From a checkpoint of a small self-supervised image encoder.
Training: muon at rate 0.016, 3100 steps, batches of 128.
Data: trained on regions of photos with short descriptions (Visual Genome), 50862 training examples, 7.8 epochs.
Rows from block 8, named by matrix and row number. Each number is 128 + 24 x the weight over the matrix's rms, rounded and kept within 0 to 255. All counts start at 0. Numbers have three digits each.
# b10: branch 1 pointwise conv (model.blocks.8.b1.0.weight, 160x640x1x1), inputs 448-511
b10.63:105126104096193149131135152177125109109114120098147122159140100075164098142170112135115129133161153140092181139129128108127097102139177146114160142107131106136121108148135074139095145122135162
b10.64:109104135116105130144135125100152140137124098106140127147143114162081145122177142134128107166175106139095115109164156105112137111138128083097131140131131132098125129127123099114135149094092124
b10.65:140122156116122114135172157099123159108128075146097120090075104095115173156130154139105094120115098135108139122131149139114095115140139152138103162121108171130138104106133125121154170139109134
b10.66:141121110105114120127090139148132086144142134099057121119162076191092121102115097114110111154149128131101109116100133177155142119112131085118139158113151114142146143114108196126158121098115090
b10.67:134122150119149142135150118117155120127130113102107124121107149151111142101133115117128100135155141179167168155125152150120112116116126146181125123132109092132120128132143161103115103119157106
b10.68:151116121154124129122118118141121110064150121128153137096135134116154153128150125125138135152169132166144140146121095086122142104134128100122135125089105076093127135139140142122142104122136164
b10.69:139144133115130118105093139130140179132154135103152135132113128130095146162088113119156142148174182110135120144095135099125160147151147115121131149115104078173142177132151111152123132140151129
b10.70:099141094100151148148101129129137125096119109095112128131169117133124140162124084126144108102125126120075126162126131102089107119138171138059128120131118126146138125081143161120108139131147110
b10.71:137144114099111097103117111139123123080124120116096155121128131140173140141136115111130146156101139110113070083122119136118136138127109092111092118120127096109120147164125135129132106137109115
b10.72:133156081146081126097132144166115119098163112124107152120121103140137178135089094094139109090141113105072069149115145106099120119109148123141128104075156121126108104098172156068124115139130140
b10.73:120099136106125176114154091088104111128113106099117152128121153104120132111084139142128121108119056159144126111089083130141121141154143148135104105058090128076140151126131131116136115114140124
b10.74:134129138098141158145106110181117139106150126098108126132094124129102122119118122112117133132154101121154085141147139093129147102166123135116133123134146121149125124122148138150153148145137120
b10.75:127143126121117104149128130121088135127141097141102156150145163112144147086124123149138149128138168114134112152106139117121130150168138141102130114140188150117146127145151138125153126115107092
b10.76:123122142145146112078146102166118129102130132070136120146141089112145120128130146088139119113128137122115136148120147113143173145166151152128157130116119141184111074140148124137145175132130130
b10.77:128168108113125151147101140132097169145166128125120163116114146104143161163129124097153128111144146118115113144135141138099169116137124122166120136133146121123125130139128106129140158135166060
b10.78:093146104133103145160108129101072128105097134103141126091112111109097169092161117140135129119114111164133141093107143127148134095129106128103131072106108187111171155089084138133107161133123120
b10.79:122149147126134116113131113079131140139133120124105102142119131133119136121093119132087087127147155130143101100135136127104137116164116163100112126159137106163131179117102161125148149142124118
b10.80:122131118141120098140126145126140148147090113116114098109150108133123108180100115158119160163141098133106154118142107127122116149164115120124111133123105162113146148114139147154147152105118152
b10.81:151128146125174157109091168211091154108133160106158099130141190130135139124119102157133163165125086145123160143170121122121141125109140104170114113094129149111101116152117137123130097144133145
b10.82:131160169118095099160118096133139137133103044123147080121125124174141170149164088114124116120141118096094128137117150139137136132121129142077112111114109126144156118095107169153134126133160137
b10.83:128125139142099141134141123116173133127113088129127060091082083125104188157131132110102158120111151128173183107125122121145160149139078103149153130131124130107156169185169092120139158153110149
b10.84:119136151111116118129125122116128140147119140174122103130129117117156119099084137091134144126141163094097097163106124161121101149095137147146145139121105142130095163171120133116139122156153118
b10.85:121108115129129098124128092118150165121129107118150144157077107126141150169144151100139116133137161108117133168128127151104081127082146153127150119132107109121106117151103153140134160125122135
b10.86:128102093123111112120095155141150154179156099100164107138093152116180129088128163114097114072145147115103120160120129033144126113150118143201101118093190101129154186166129136128101110156121117
b10.87:125142129100118099140115109133083157158117096132119112109111146118154174122125108093103102154154101151086144120118127115115103160144126131146146097134121118146111123107160148139139114158164142
b10.88:090137157109128092156133141098103138157118129126116062096140111117124122131122152115151100090156192116127156148093127149167119126145131126136104118166115150116174183142111145110136175126092116
b10.89:147142108142147128132121090144133140095127139100099123124126116108114108118107110159103135164131091143142104146120148091141116117132148135114131133137088155141128147087142090163126111118144162
b10.90:142133111152138103075160093153165125151104103144101160146161127112116120104141145098136125092136165107111125161147107159124134076118119114150167091103139108136088102126147135125136058141117170
b10.91:117168153119103132171113093129111166140084107111127110103123076151135148134178148166118143148132130159131168123101098135179141132140115121123120157128138097133138160127174102102126118150162129
b10.92:115136137100148101098160132110134111124132122163140125099160118158168151134122128137139145126115112124176162130124152119112141106130122125100112147118123143089133130067154136100112103127117107
b10.93:168141097134100096151138120148144106163117110097167141158121066146132137101143120112124136141130144153169145129112148153137082089137130151117107118126132124152177130144110105134120151145123172
b10.94:115139125109119128108111121103106113155144151086116136134106134157096136128132133092090119091177111118110139134088128153092093116128113092090127108146113152164110144133132127112130119105110171
b10.95:148139143119165142127121144144117139120148113106106120136115124122142125119167150098154122137177132167135122116125133111112182120147141109123124097099112126121147176106158159110106096114138106
b10.96:143094132152124135093128184148102129133143134113138129161120129127167144125133105116094133145153144143106192125158176136115111094170142140187131107154109156119121130117124148141154129137126136
b10.97:120133123091139128118106117137132141133122130100122129108142140118078125122062102164143150101139145180099159112131110101135160105139192140098087139074143115102139136081115125098143132143113138
b10.98:115090106167140133108109124119134134143106172160140095103140075107142147125124141089120163105115128169096106147126121107155107104099121131124145077131116123117093156179154144129135117146130107
b10.99:090147113110087106071123120140151137161135084093149155131137162134135139131147136140140136131142135079131131121119122109113133137132117116110113155099088110118154140165142097160118117138132113
b10.100:100140145133143103125121131103142130193124134050106123151111103129125088138151165160085131153113136108125119129119091194099137119106162111112148161134123124107072096132120138117136130134157117
b10.101:136099135131083096128111080165144134139154129119084141143123139097116111095151157146106090104129154101110107109132103102117150160127123147119133163110126161105142149077165110141128115146146127
b10.102:141114121101138107147125124125123150057124137152108133140126173110161111180070130149107092121139143161134145114093126105112130112143134102134125101134103154136104136135133130109130118123137153
b10.103:142137147107150135115119143135093158142106146122139140130174161138118100153105152092106171127152133144103146156138066156126117157106132141159183120140107131160099115147125184103115129148126178
b10.104:108083079153132121074139160144097091125137129122116133164121127119135085107132119108139094132148108142130115113149083132109181107182111127157148111114113172120086082109144114132112113126113125
b10.105:123146142083127115128099164156123129144122106110153129143157094158096178119145092135152130173181157108114148168108104104112150100132136118103128097144121098164145146107112120125089139094119113
b10.106:148125163129087174156133122140141177152121156170149131117122211132123157195157169133148123143115104180135122153131109106139081128118084105185155107125128128128185127134146137131097141114161137
b10.107:151112119140116123119116098148142151142131120118094098122050138162153141109140149131111136149106148085093114135121166126130123107116165115104165097127114118110112163118128120166158072103144113
b10.108:138110133160132149135106104107083176148120090100134136135128091104109102151136095151096101154165123155124133161141109117128152089129121119114104112092087098141145181145122119140170052125130163
b10.109:092111150079117145129087134133126123127108128096122110153144102166110132144154114163148125108094132142126101130104144113144134133133139151130147094110101099100175131156125133099138096125166103
b10.110:172118119100140141146138116143110142166121150136147160096116169108150114160114138120135153122095126164117118136131127159096120131159153112141116149110141128120133106134132135090145131130170103
b10.111:116126127095136126080123133150153131107087116090109117113137127107144112076122129112164133104143123103109128140118154175111151132175121109114119086128137158127141156134123168115118116161125114
b10.112:147103098114089147075128094156135135148146151117147102116096146125134119141095098120131150121113106124092103147167136099127132142109158111109127127135143101100162104138154156125123101154083130
b10.113:129112090110099136094090126125094149125146145119124127093095112134133135121117131126144116126130144155132154156144138078120132092153141123114101132096134154124114162167137140112149128156126121
b10.114:113124108111126110124104135130128140104142118106118131155161109116116138159116114147142131113136108106142089116121093157129187086135132177109126103136146147148147185095101111116118143104127125
b10.115:127090135109112105132148172068136083138123137141120137134124124132129116143100149096094173166129121127124106123124128099115113125116137109095082147133122125133134174114133141107131109106135170
b10.116:110119127132150147117143143132130128109140123114140140118137099124163118144116110146070106163170133144110139091137137060128132115154137151110128110116086142111127155077134139112113150128115118
b10.117:142108136131119141094128129140142161115108120117148118119086148109130129124102116183168072143086131128138120126170101152150116110139116141133115155119125142146142165096109137118151131144128122
b10.118:143106114180105136117093110163104171104138116147138070140145137149098092150161111109151148144151144099131132110130164086129146116149144129166104121133126113120135117097110104129138140138138131
b10.119:141102150101150128127136125120137132118140102148138088153099110130134124134145147075110076098102138131116093089117106123163124141116117114127113110139135135131153146120130150141133122110113163
b10.120:139150152113133148111133163121096122130112074112106142121164142137167146120159129124151114117106139108119108137121118107162187081110127118155094139125170096138138118137129135129143139134096090
b10.121:160124104101142138147119116116135117142118089128112133121134087137150161148163109144135160123139163140093157119083164102113139105157127126107113111164100148124114136159160114111138073111120153
b10.122:141144121090084141145128129159128120116173124100152115089078141129089096166124145149118183144150104133163109150130129100146082074123143100146086127112143074146135102141162138153112149100130133
b10.123:111138097100109152126111147125120171151143091113121107113120118151134145149135079129099183098109114105134204112115104153163156077141141116092097117130121161130147124130117073127126104148127108
b10.124:114155145138113158124102134164111139142111118166139159148166122173131164161090093129158145108106129113139184090124143135130157160123140151102164184119132121158155103139132138122089132137116112
b10.125:123128159081124146119116110119094154106139135126128100129134131106127140111093082122126153142123127142166143129117126087149113144106154115119108165160148110160125138080150144133096137110134180
b10.126:116154146119105135100105161140125136157098097108117142120110122135128145103116140178143131150081100121108175139121151151132146132114140116103157129108120118120140134137132134096148161160127097
b10.127:104132136108108160105134120139098132153131121121139126081128166159174114105158108135073106152149130121104156109131166087131098114119109100128139123116113109128088110094139173133093085132148195
b10.128:118154095126134122124123116150103143156133122104092139122135137120119155131120119099159125101083131116102132104143085124086140108127144114118151118071109105095110114082131107131123134104082126
b10.129:135143141118120128112115138100135162109085117135118098072094080121129138145149112098121118097135134134113093121098112124120104154118125117103121103124139092096147137149134123122120120127103138
b10.130:134115127083102135101093134076097155104106158124109142171095153111123167137147111098102125128180166158127089180112134104108060072141162102098101094145130140080104128123160152095153112126142120
b10.131:146137141109130128137132134130094133150131097145138125155133146127137153123121121100136110133104106116151202157163147131150110111134146105113119118096132119078129123098113127127098138097128087
b10.132:110108117118154132123129120146185141157119117142111146153082144147068135135152112142136173154107125136151163116105135120149111131117117103119156107122098110164102096171160098116127176119142119
b10.133:131102139111152153144115125180130140130132128128129172159120124133127123136180077128084169125142126148102138147108100137149097136116135125101130131146125140142117119130126155133110137110144126
b10.134:132137096116135153172136130125143133121149124075122112143115122117125153157130115139107157170216130148144141078067099131110116113156150129091144129131123125155139113127181133119127122131161121
b10.135:157128118128127092149133125126095135098140143152094091098121096110173140106184132131102137133140164127084118088116146120096141120145156108130107111145113122129119156099174094086137095121073114
b10.136:150121107145104127126132143088126138125153124091128104129148129135109093116154134129088163130156193150093139129124154141115135096117173134090129130140171103164098150149155176114121107121115145
b10.137:109107093107103122157109134092107126113171094096109113154123107092139139114171095146111135132140131099125130096117147101130123139140149147114125147093134122152134112089129130076089126140156135
b10.138:101140123137110099160119123145104162097126073099110073105175095115146153118157140128113098141112116107125107107111135145101111106127094124111113132110122105086149153110122136113142146105130112
b10.139:116130149118089124163121123150172138130123098103117108145104106105094139093131103093129173109132124125132145127130098135142114142128103116125138152138165166120128069120101122107134144104112166
b10.140:138133132095110150123147116165098155112104107106133096127136104136162140095172098134139136164162168171115180152108149122167107133103115128084151128123107130153151164155130154129111119141183105
b10.141:115103138133123121133106114157117120133115140142105143138136110134093119129125125112116110117151137149134137123123115119153105116116129094119117188109144140127121131087119150095146143137121109
b10.142:129102140127081145122159130151100140117152133121093152125115116117096098138097107112122104111143125133105118137103135099185144115153143109116142128116131202158142150137162113153131169148127111
b10.143:132135120114164166141109128149134136099134122094186105108134128139123154158115152116097134143146130166128122111131159114122080082096138119122178127100137164130160119113145121132144145107144139
b10.144:151121124145103155120082093132087142118170089129108103165092128122143135147135096149127147134159136140081141130063122103115088105131122116091149072114106117166113178114146079121097125136148147
b10.145:117121136130120109151118135083144126143138095092142126128104108100120162151122127155102125149185122135117116146117130113159172131151122089100128134110123116159117123158190122102139120118114134
b10.146:125138124113120152120119141161122156100142158148127119141123134132138158138148171133078141118147147132083097163130100132083088107107150112093117159120120138097104167136117151120113079116124098
b10.147:129117173118149168113121118122192097146147133108140119147130118153094176159139086122123151135139141157145139106158087099134147155157130159155104121156139089137089136130137120117111110170154143
b10.148:128117134126141108142130158136135161118153098121126138137129093157126129125189139121149144136143125092115135165104099143108151144086157100123130141123127104110140141115097145143095113130108133
b10.149:149127072117133158155127111134098187100122132081138105150133124149118148174167132085114112135120142119100105071076115078130171076124133111103088073119104177133172175120142130148144170115126126
b10.150:124137117133116096145143115135148130143128140154126080124166116166137123148168103127143124103155126128133173147113114118126114112162126118119139092118146100151156110118147132154176113124148138
b10.151:109134147136104122140150140108174143098149100113097123102113127115120180153151168103106124163133175073128152116112071122127111175107164159139145130119106118103113132103133079143116123163137090
b10.152:103100088107132157128104153187113110072135122124111115138161126117127159117163080132108121141160161122155131160115151107121161121162164100067104091125162127129130126112086132139074131118138072
b10.153:179104113132057162105103135131092159105116156140108148157117170157151184153148144131137098106172105156131122120144121127166144015170146106176142138094075151105093157116164132149149127115134149
b10.154:111090070150062133125154134127110125115086121151094132160149119163125188129133146125115137159131131096091156133138142122088147157127151135068144140152106119070110151090140137159156177158110126
b10.155:106086134146137180132117105128142147145140106128120126151094124145119120137108155138119135165125128133143090136120146109137103123156173150133100141114133133150118122150124150126107121148123127