config = dict(
    model='self-supervised image encoder',
    dataset='regions of photos with short descriptions (Visual Genome)',
    train_examples=50862,
    image_size=32,
    crop_scale_min=0.4,
    horizontal_flip=True,
    translate=0.12,
    color_jitter=0.6,
    method='barlow_twins',
    arch='inception',
    norm='batchnorm',
    hidden_act='relu',
    depths=[2, 5, 5],
    kernel_size=3,
    stem='single',
    widths=[160, 320, 640],
    projector_hidden=512,
    projector_out=512,
    projector_hidden_layers=1,
    init='torch_default',
    optimizer='muon',
    muon_scale='original',
    learning_rate=0.016,
    momentum=0.85,
    nesterov=True,
    orthogonalizer='polar_express',
    adamw_lr_other_params=0.0019,
    max_grad_norm=1.0,
    ema_decay=0.99,
    max_steps=3100,
    batch_size=128,
    epochs=7.8,
    lr_schedule='cosine',
    final_lr_fraction=0.01,
    warmup_steps=60,
    weight_decay=0.04,
    adamw_weight_decay_other_params=0,
)
Rows from block 5 of a small self-supervised image encoder, named by matrix and row number. Rows with one number belong to one channel. Each number is 128 + 32 x the weight over its row's rms, rounded and kept within 0 to 255. All counts start at 0. Numbers have three digits each.
Before each channel's rows are labels from the 100 images, of 14976, where the channel reaches its highest value: "colour at peak" is the nearest of a few named colours to the mean colour under the peak. Only what is clearly more common there than usual is listed. The data: regions of photos with short descriptions (Visual Genome).
# r30: branch 2 reduce pointwise conv (model.blocks.5.r3.0.weight, 80x320x1x1), inputs 80-159
# b30: branch 2 3x3 conv (model.blocks.5.b3.0.weight, 120x80x3x3, transposed, each kernel summed), outputs 60-119

colour at peak: black
r30.68:096100160137035141130131124093161095112112087081037180144048101112174124129149142101138078091177103110109138081120079114113119131148144104165141172139159144097144140138109158142160167102105106102085130113129181136123141118099124155093199178
b30.68:097195126143164174120191089135077107174069109166153132126132105126134115156102147109153112118135063152085099141190127097115051181139172105112088091153130160112154104132108108129090

colour at peak: black
r30.65:187124169113071156128150111152071131112190142138130131092111105121117117167119120132126099168077110156102130163123109174137129141170104072156127149114139121181138111119139092141153147084067132152115128111089174083135160106116206167170160088
b30.65:060150155136158107136120091187129136159101129086135191154173104146130107075105133134066160139151165139089110171123107141120051188144118145111095101150155172129148122151140086112141

colour at peak: black
r30.34:172195061148148186180180147119152101095110113136130141146164145117165162114109074136114071153078184192129106119113141129089151123149090093117148129106127210155068116095130169157101056142180108112098112149137181123087145094164093148121199144
b30.34:111142135125100108122127136135073126170104131001175128156095163117124055165128123056134130124112130083124135178202136159132095154156156078113109116112100081138154127062132147147120

colour at peak: black
r30.5:152074146113127099076076114108151135144081185145102204191139112126113151105123116107133083146177084091104130102155095149158121104146115156142121119113105151130158123148164090120113144108118110100137094074124151124142099136189100106089090132
b30.5:126139156127155104134104128145153118129155096133129161133138107051163090116145132143154131084159119153149149127149133099160126162103117084073114050164101083125072104115110125143111

colour at peak: black
r30.37:148099179123097143114144146113080096108100123147131126128139104091173119108120084127120122149129131108164129103144153118135145133143186154122125088142090107130174124135163120132162121095120105115127097129128121101131186161119151103106045155
b30.37:140096136140172141138124113099162139166090075171170142121150144074135085104132121173154157154146133111147102099130152111121155136147113077110120136113119112128157204175132169159120

colour at peak: black
r30.55:171151119151146089131152094101144106095162130120121046102151169149070096121124098081156107194110091074129128088071077123069127137113081156136141078124111083103134109137136144100107164144146148127108098117071188134120141104066105133137145152
b30.55:091112062131166092123152132115153205149075152134135100146156140093093077100093107171115174143080145121122118120156117104125103113106116090174059138119085074188113149133156140133194

colour at peak: grey
r30.71:122191132108123101112098150091168147122184112120209149164117122134150154140165121109107222162114094090095133102193135108102094131192153096178086131100076110107138103104108136135121128122096141183113137146075116114203057081087122149092121052
b30.71:136116103070083131086099162071157082077098130132125101101176122123151111092164137091139131126116152131079117111089080123117169066117129116129165147099138127107163070157108096150114

colour at peak: black
r30.30:129120126076147104091045113187086140121116136172101168153093103126162123173131140160159140103056171094133165131121092165042210133167099135134136133143088128156162104110037119129127153153115103108096121153130154126128106099137111133117159116
b30.30:121150176073135139164156164130150154166184103167157142107139115115132169137171173125164056071120136094109091115138146133096149127103097170129106155148116109073129124146090079117181

colour at peak: grey
r30.3:134141099082163124111116180093151137141110121088163103163122116084046127120097125115110105134164120133165139130099123179106161107150144093101147136101159148061068177112085112078118175134109136165081152112126105158107159202113156132135157158
b30.3:098109114085113103160156068159082103133130119145213140127123090097105152122053097072027127116103113090122101090168118062114126125149124158078125151097132081105112125094152124124070

colour at peak: black
r30.50:097165115088181104094105095157108130198136099192133144171136133120148141144084106120145147082094128142149097144117088116129083082211135162099106140186129100111101092121134122111099169145136075141086132193138095174102091129115111074123132129
b30.50:165115202124108143124182190160125087116130133100107120136134164156112076115149159148125174155084099152143116101152104133125132106159176136157105132139153140090158147171141176154163

colour at peak: black
r30.43:157097104124094176112155169116104118115112153088100107128106138098148128106094164172124164071135099169132116121123100123138130069153079098126096189133148121184121166122149119123135112099093079082118141160076121134151127161145097131113166158
b30.43:081147143097101127139122089144103145128139145135157134132117158095112104129086141149052092136166107104151133057147070067176112130142101093111095120137172090148142106135101114068105

colour at peak: pink
r30.23:096067154110115120114155158162114126065141073156062139106094120124101168130112116164139115160195161166129107168105164110157107055126117122117115186085133138093109086060195127168163132100071150102171084120179141078074095082067159160173142096
b30.23:079111105103067121096065101140184151185080071133091116107109102089140125161122095156197120099081129113160145119115137195129157150141091172129110161087179096144133108120142146088145

colour at peak: black
r30.57:171075095082111182106177095145155127135140127112115144121139141106141103096095113127097119133130121111167124130150164169115087185142096158114114077134136098158139141119123136173104119122102156107152178210129178129092107143158129099073150147
b30.57:098128140143136121149145130159072103123078138105073149142162166129124144047071125121091118147089111149146096142165081080113108172151083103143090134107137115165117040155096091063077

colour at peak: black
r30.29:098146085076114108047145079067131150111150122118121170143125150135095090082116091167107158131111108174146087149064181141104126127142159112135135143162150080196145104123076161160116084084096104119114127107132096097101096078168169194131052085
b30.29:129142127168102117124149125175093133235176161119142153193135172068090144035097153082121088150092156180170108137133046133156109112125145125135111124131142135201149149125145147092178

colour at peak: pink
r30.38:118131167162114142090171133115097123127146072177104147170165124071073120117144128146095156123127170161110123113133106112148071128130127162136121109141145194150159149083158109161135080041089099146154095163162058134132082189161092133103201126
b30.38:161103149114082060107087128155105116112080140100058115119092080114097053086120142123164114150104124105130106120122145146133209097141157128055168105095151092109129140161122153132126

colour at peak: pink
r30.76:107124107126171103098078173143091152162159159081122124136162100125141108119127139118147113117151088107105101133145121127061151133103160155192158135142160162138126142147136087073136122203177104092149131069178146148164114081087145177216153157
b30.76:170112171057152120172089129158113128156157171103140106136143131162103189100112109117142123159188128104091153142178173098137163180081109155127100101140092094075110126113130155170180

colour at peak: brown
r30.17:182086137107132088128103129084160132177099120114117153137129167117120102126172110091141170127128142069169151087101100122141140179132215129127117131126143108140163157190162111035080134085113097107103074108116121117120142188118130146099081162
b30.17:177103152119157102185098107146138173222135073105146125087123171094114116089124145186093154082098151132144096120172112125082174033135112105136132141128117136118116136154138113102104

colour at peak: white; pink
r30.9:135189099171131134152147091108089160110156131090144146155160120111092144116143134106123057154166121132182101163100111127101149130104087115108137196130089207121156170061084161094163128096154121102183085172142138109098127110119116135155149129
b30.9:118097097042118104106066132082071174140134139144084091114158108081153164165128118140120113109175101117152098113106141128080095082148112123115123125111074066086090129146161129129102

colour at peak: pink
r30.62:119110097131115165129077144150098179115167121128127167141091153135118120139125077126113214126103113112184132192096116139137144129111135130140096108066131083123142093121132117108131164122043148112094068143105122080091119115158145057157134131
b30.62:173120132107115111097120114106145184156118050105120135121144198083142130103135123078196192198155131150161154093102088148163089095105153122123127079135122099107133193198110112098110

colour at peak: white; pink
r30.51:081118124086132135111112089146105143165103102149120153104126099097101097185109152113158131068091165111153133194129096137165151182075142107153157149157155158101113120113118117169101087059092133120142139054109097129110073080140169132129064093
b30.51:123140147078133097112104100132092132196128113192085134157135101132098148123129122196200140150104123149079178101064141125077151104094111126055138114127091089130100086139146150099087

colour at peak: brown
r30.67:110058126111188201147142109116073126111130130148113176110137099111093157160132104119122115118076077109122094109138102203077125187108115141149166095115133129133146153129125104113155148127068107100149084149105103101188100103130166117127136146
b30.67:112115149106133087166163125109130111075034150099152161112159100075083153085153080095126073106088163145145090135093077117090123178177163152081153065148105165118118145133148148131080

colour at peak: black
r30.20:109172114152096217146136147096170098098128157145086146079111098196120189160123161117122172122132097147146111104109118103120113101103125141194130128120104142110072077043105132160116082106043063160153136080109226128151133085127178083135125075
b30.20:144118123162119142145183078061115177145088147156162108192106116119093122121129124104084099101165086136158153069136162140157127090164126082119154154064129137150112093136130131117093

colour at peak: black
r30.61:162127078198153160151123088140120114135119101043174110182135195133151186095191147077098135101119110153122080106107138110144114145153189132070138112145167083106108134168094088147118131176134122132097101118099099160156135117086136165109235175
b30.61:131131122104106107055127104087095135100071054127114128165136121108088118110120116171183109168109070192138080096073136197115109111129094136135124121148109173137131130105167079117146

colour at peak: black
r30.0:145086144152171175132170093103156105141125161114058175119140126093106086156099109145108149194138126115132063130061106089161078152181112150111123143153145099132162109104156122115190108154121151112139123147129130104019127085119115103099164113
b30.0:134111096118145166179163118139094134133097105070152128127150166128110107143080129165154143112111104114129106160185087079145135092104155094095109171129159103119141120157192120115088

colour at peak: grey
r30.6:111120131111150148168186084119180122059110139136128162150111122077105099135112142106099137091182073182107096182159111141126071141150175192154131195123177151082092183139097096127162144149106068145137114122117136115104160114111133180144147150
b30.6:101092132097105104085071095125095142125132092138136078099099129124107098151076100105113138121121079116185086126157156092090148085144094110142101104074074118090136197100175157121146

colour at peak: white; pink
r30.63:152175079163122133103107135093130204161106133112090079134135103091108177129082133097152133144170174125148134156135130141184137162081085105126138119154106130098115086084105106116095098146149137134160106166151134161114138145111180113092121136
b30.63:190098162144096149186092127094113086157157128084121115146119080071099138078167164138184132121154175168158172099139084106150125072157121116068143120085168083099116147106179122161095

colour at peak: black
r30.59:154119056129129119123077071110126126101070113143113153082127145138062079120157148134112126147098114120114135153170121068096114083115152143090117121128154127097120083060121100111142217102101146091064121147121160052104125091098131120141130176
b30.59:124100149132118068125058107131088138136197154114117122143122121109062119159098157131147131157111115091157130141147078081119082068138159093094123102109144134114109147087125138126160

colour at peak: black
r30.42:144112126111097152096232063121103111113138116062104193128112167122118149058173101101120125135155094177140113112170162153098101145126128122121123131173119034120148101118090095127107063108049069143145116122088152156147079046088145149159214118
b30.42:128160127116146147113135133129132122134116107134189137073107109105124212145139117116120108116083091141116065121121170105142142164064123123179109134163166133127120114088141099150187

colour at peak: grey
r30.24:085123102128108121116124154148134159101096119157100072121153155072149115110132142160124160082149142125182138166156179122160099118102076164086122112125072166154130186155179141089150075104101125091150182137161105154084110150110169148120089129
b30.24:140141155089045140136160142110174161193148096091054159112154124176131107048156164113142149134056124103107147181125092149131117121116146112101121116103100132138179198148192128111111

colour at peak: black
r30.41:078108187139126179110083170082158116147090132171118124102118157153122115079126087181139162141157124151127096123141133161115148163080131115197122110124102091118131138139131140129127122110130086112183118086114107126103149166062113107073130093
b30.41:078104111187143094098142129160134086115121113171152166155131157100115015123137078129172165112113142135126103127162097117156084127122133046097094100134173076190151074108125178160158

colour at peak: grey
r30.66:132144132139126068140130118143169078111167133142140153223111085113104141113159134138158092079095156087124119149159091127120108154154131142168155102059132123154135137080147121136072138136074141156113091110110154071123112079108129107133123082
b30.66:154060144113143076081054122170132119131127155115099074173111140086173071076184156124147132157117062160171112119072138144125140147102110119090072042143112120112098152113095114111168

colour at peak: pink
r30.16:105096109208094123116167141109124163122140093102085149184140187147143138171144125145147116081104111136149140138119079186097134171113114117164143122120113168098116165126134130156185108119173190146130098114148074137127112154132188069120183153
b30.16:158109162051101203079084136131107124168137098056099096145121118050104107064137177063163123130114144127138070096148127192164142113162114118131135070148088112109053124173094126136120

colour at peak: pink
r30.32:136117127141091164090181103166142187144109149181107128113069084144160110150132076121093128102144141167181130087153113160127124145170115123155090136093127165109152118096168137144096136119159208144093122165069083089215098109124114140067122090
b30.32:163082139141131115131126101099141156169164153122091167102086124021155087145132091174120141112179068106186112085166134151110163101123127122162111076073122083138076104122119113170094

colour at peak: black
r30.35:072116136145129155097161107107143102081116074146124072138144112114158095089178147130122096165166081118108088118138132121108108104172109172091142171120119108148145147063134171164136107113128173133124099105110086108144152095104088134126159120
b30.35:093090122089084118137096106066087088143122110175101073123139113096116166149095137148115100100100093113118167066122128104083067074076125074140117163081121154138118106097154115119158

colour at peak: black
r30.2:159213111184141075140126154091121132138120136123116109107147101116133139175138115130116131138076175141187173122152057136117128209139152154150136144068131168090113092126182137073156081099104174131141136146075188140138134159124091132105131105
b30.2:072140135117113113152153182146138109033100087136170157094164128137108124129131096155118088100099132126103090093185142091163104154140174115130116132150152146098052092141141131121067

colour at peak: grey
r30.64:190207130100099149163135164116127135050105125115149115127121124087152118119164135077140092176066214118127124094149118102157149088122157143099143114145114137113130140077120150125147128108124096183124107127077140137066113067151093127150183132
b30.64:029085150140122128103130129122100094139092147020091168106147115173041114134155084088167124123111141103086145100068113132065081168137172096102155120143132096123164175083114134139082

colour at peak: grey
r30.79:159083144101121100158083110184180139161134148101075119116177191128183150125125138077163145118141137099121156159210147110142088141150131185178128120129198138096142173126117117075151179143131143067085142108182139120184099149120156067132146217
b30.79:132150088105067097105133109086138079122147147193097102172115107154106093185147154151203123107107092139152110091107184117140144124139135137076113152078123191122169121125087068163112

colour at peak: black
r30.14:141196167078106061101069097172123134148143147210136041131094144121209086099202102130117078101158140141047122091167116134070182104129148117162103170158092112094142133104086146106102117172107124145123191167134154127178099091105109164117096117
b30.14:100122103067134116106157120156129089154157159108095181158130138098095132140115112076080089134127124161114077094126144132084102148133144137096115136100099012136147094124096166153124

colour at peak: black
r30.25:098134146155133102111081171137114135137180128146121126152100174104120092123136127129118159092073088124124126163071128154076139139106218156157120115107059153133094099124103109102173159124108171127127121117136074152125102062103127090160110185
b30.25:175124124165170133091150150134118127102152091109139140133145115042144115057125148148109131111146079128177096098101042100175143124111114083065097103151133154184141114133099133130086

colour at peak: pink
r30.22:163104157140147082137134062115111131164134101079113129074126089112095105122101135158153106109132135068137170127126137145090097187107119147131125078122134182171134114220151122125134070104132053109115108155146088144144098179109123110148134077
b30.22:130142123092203118140177097084107111121109092111094198098166133047136124063136155095127163158163203127142187100125109108172159112090112117097141097099161081133114076123128138125113

colour at peak: pink
r30.7:137122129142151130087167129165118182093114212090081118184114179090149154139114166110148083083137201107158089192192080130170153119119144120192124133148140167089078122099152135109130082139127108145125089129145062101125141127126148112089115162
b30.7:135109161139177106092069119149165157122145140136073141144161114149099114094107136096122171113147174125159124100120111179103104163169186109052156150119157149089099112175161188193132

colour at peak: grey
r30.69:097126142084078151133121114089133176118172181140141085152145079111122134121126155142132114163134090120117109125153154084159135127165142081136068098148106082100129137115133154151136165103156173145114160090166161083139168185063161144127107125
b30.69:107124141105147144181125122106143161181113119110138121164127123125142109121161171127102093102131125116116082123118092134090176142076155091084123102095115170135172109143117007110113

colour at peak: pink
r30.46:156126159158142038181108118108110156096089171136109139117131127102139189107144176091075139089118165141159084087109139150183128121142152070094116139071128100130116148168158151149155099119169097180126089107145165130224155201145125168164126127
b30.46:134074153085139056183138129082126129077058144166086089098152165097107114100097084104160158111101152109153075098099139143125146095128099102087117118125146163065111150114122162177124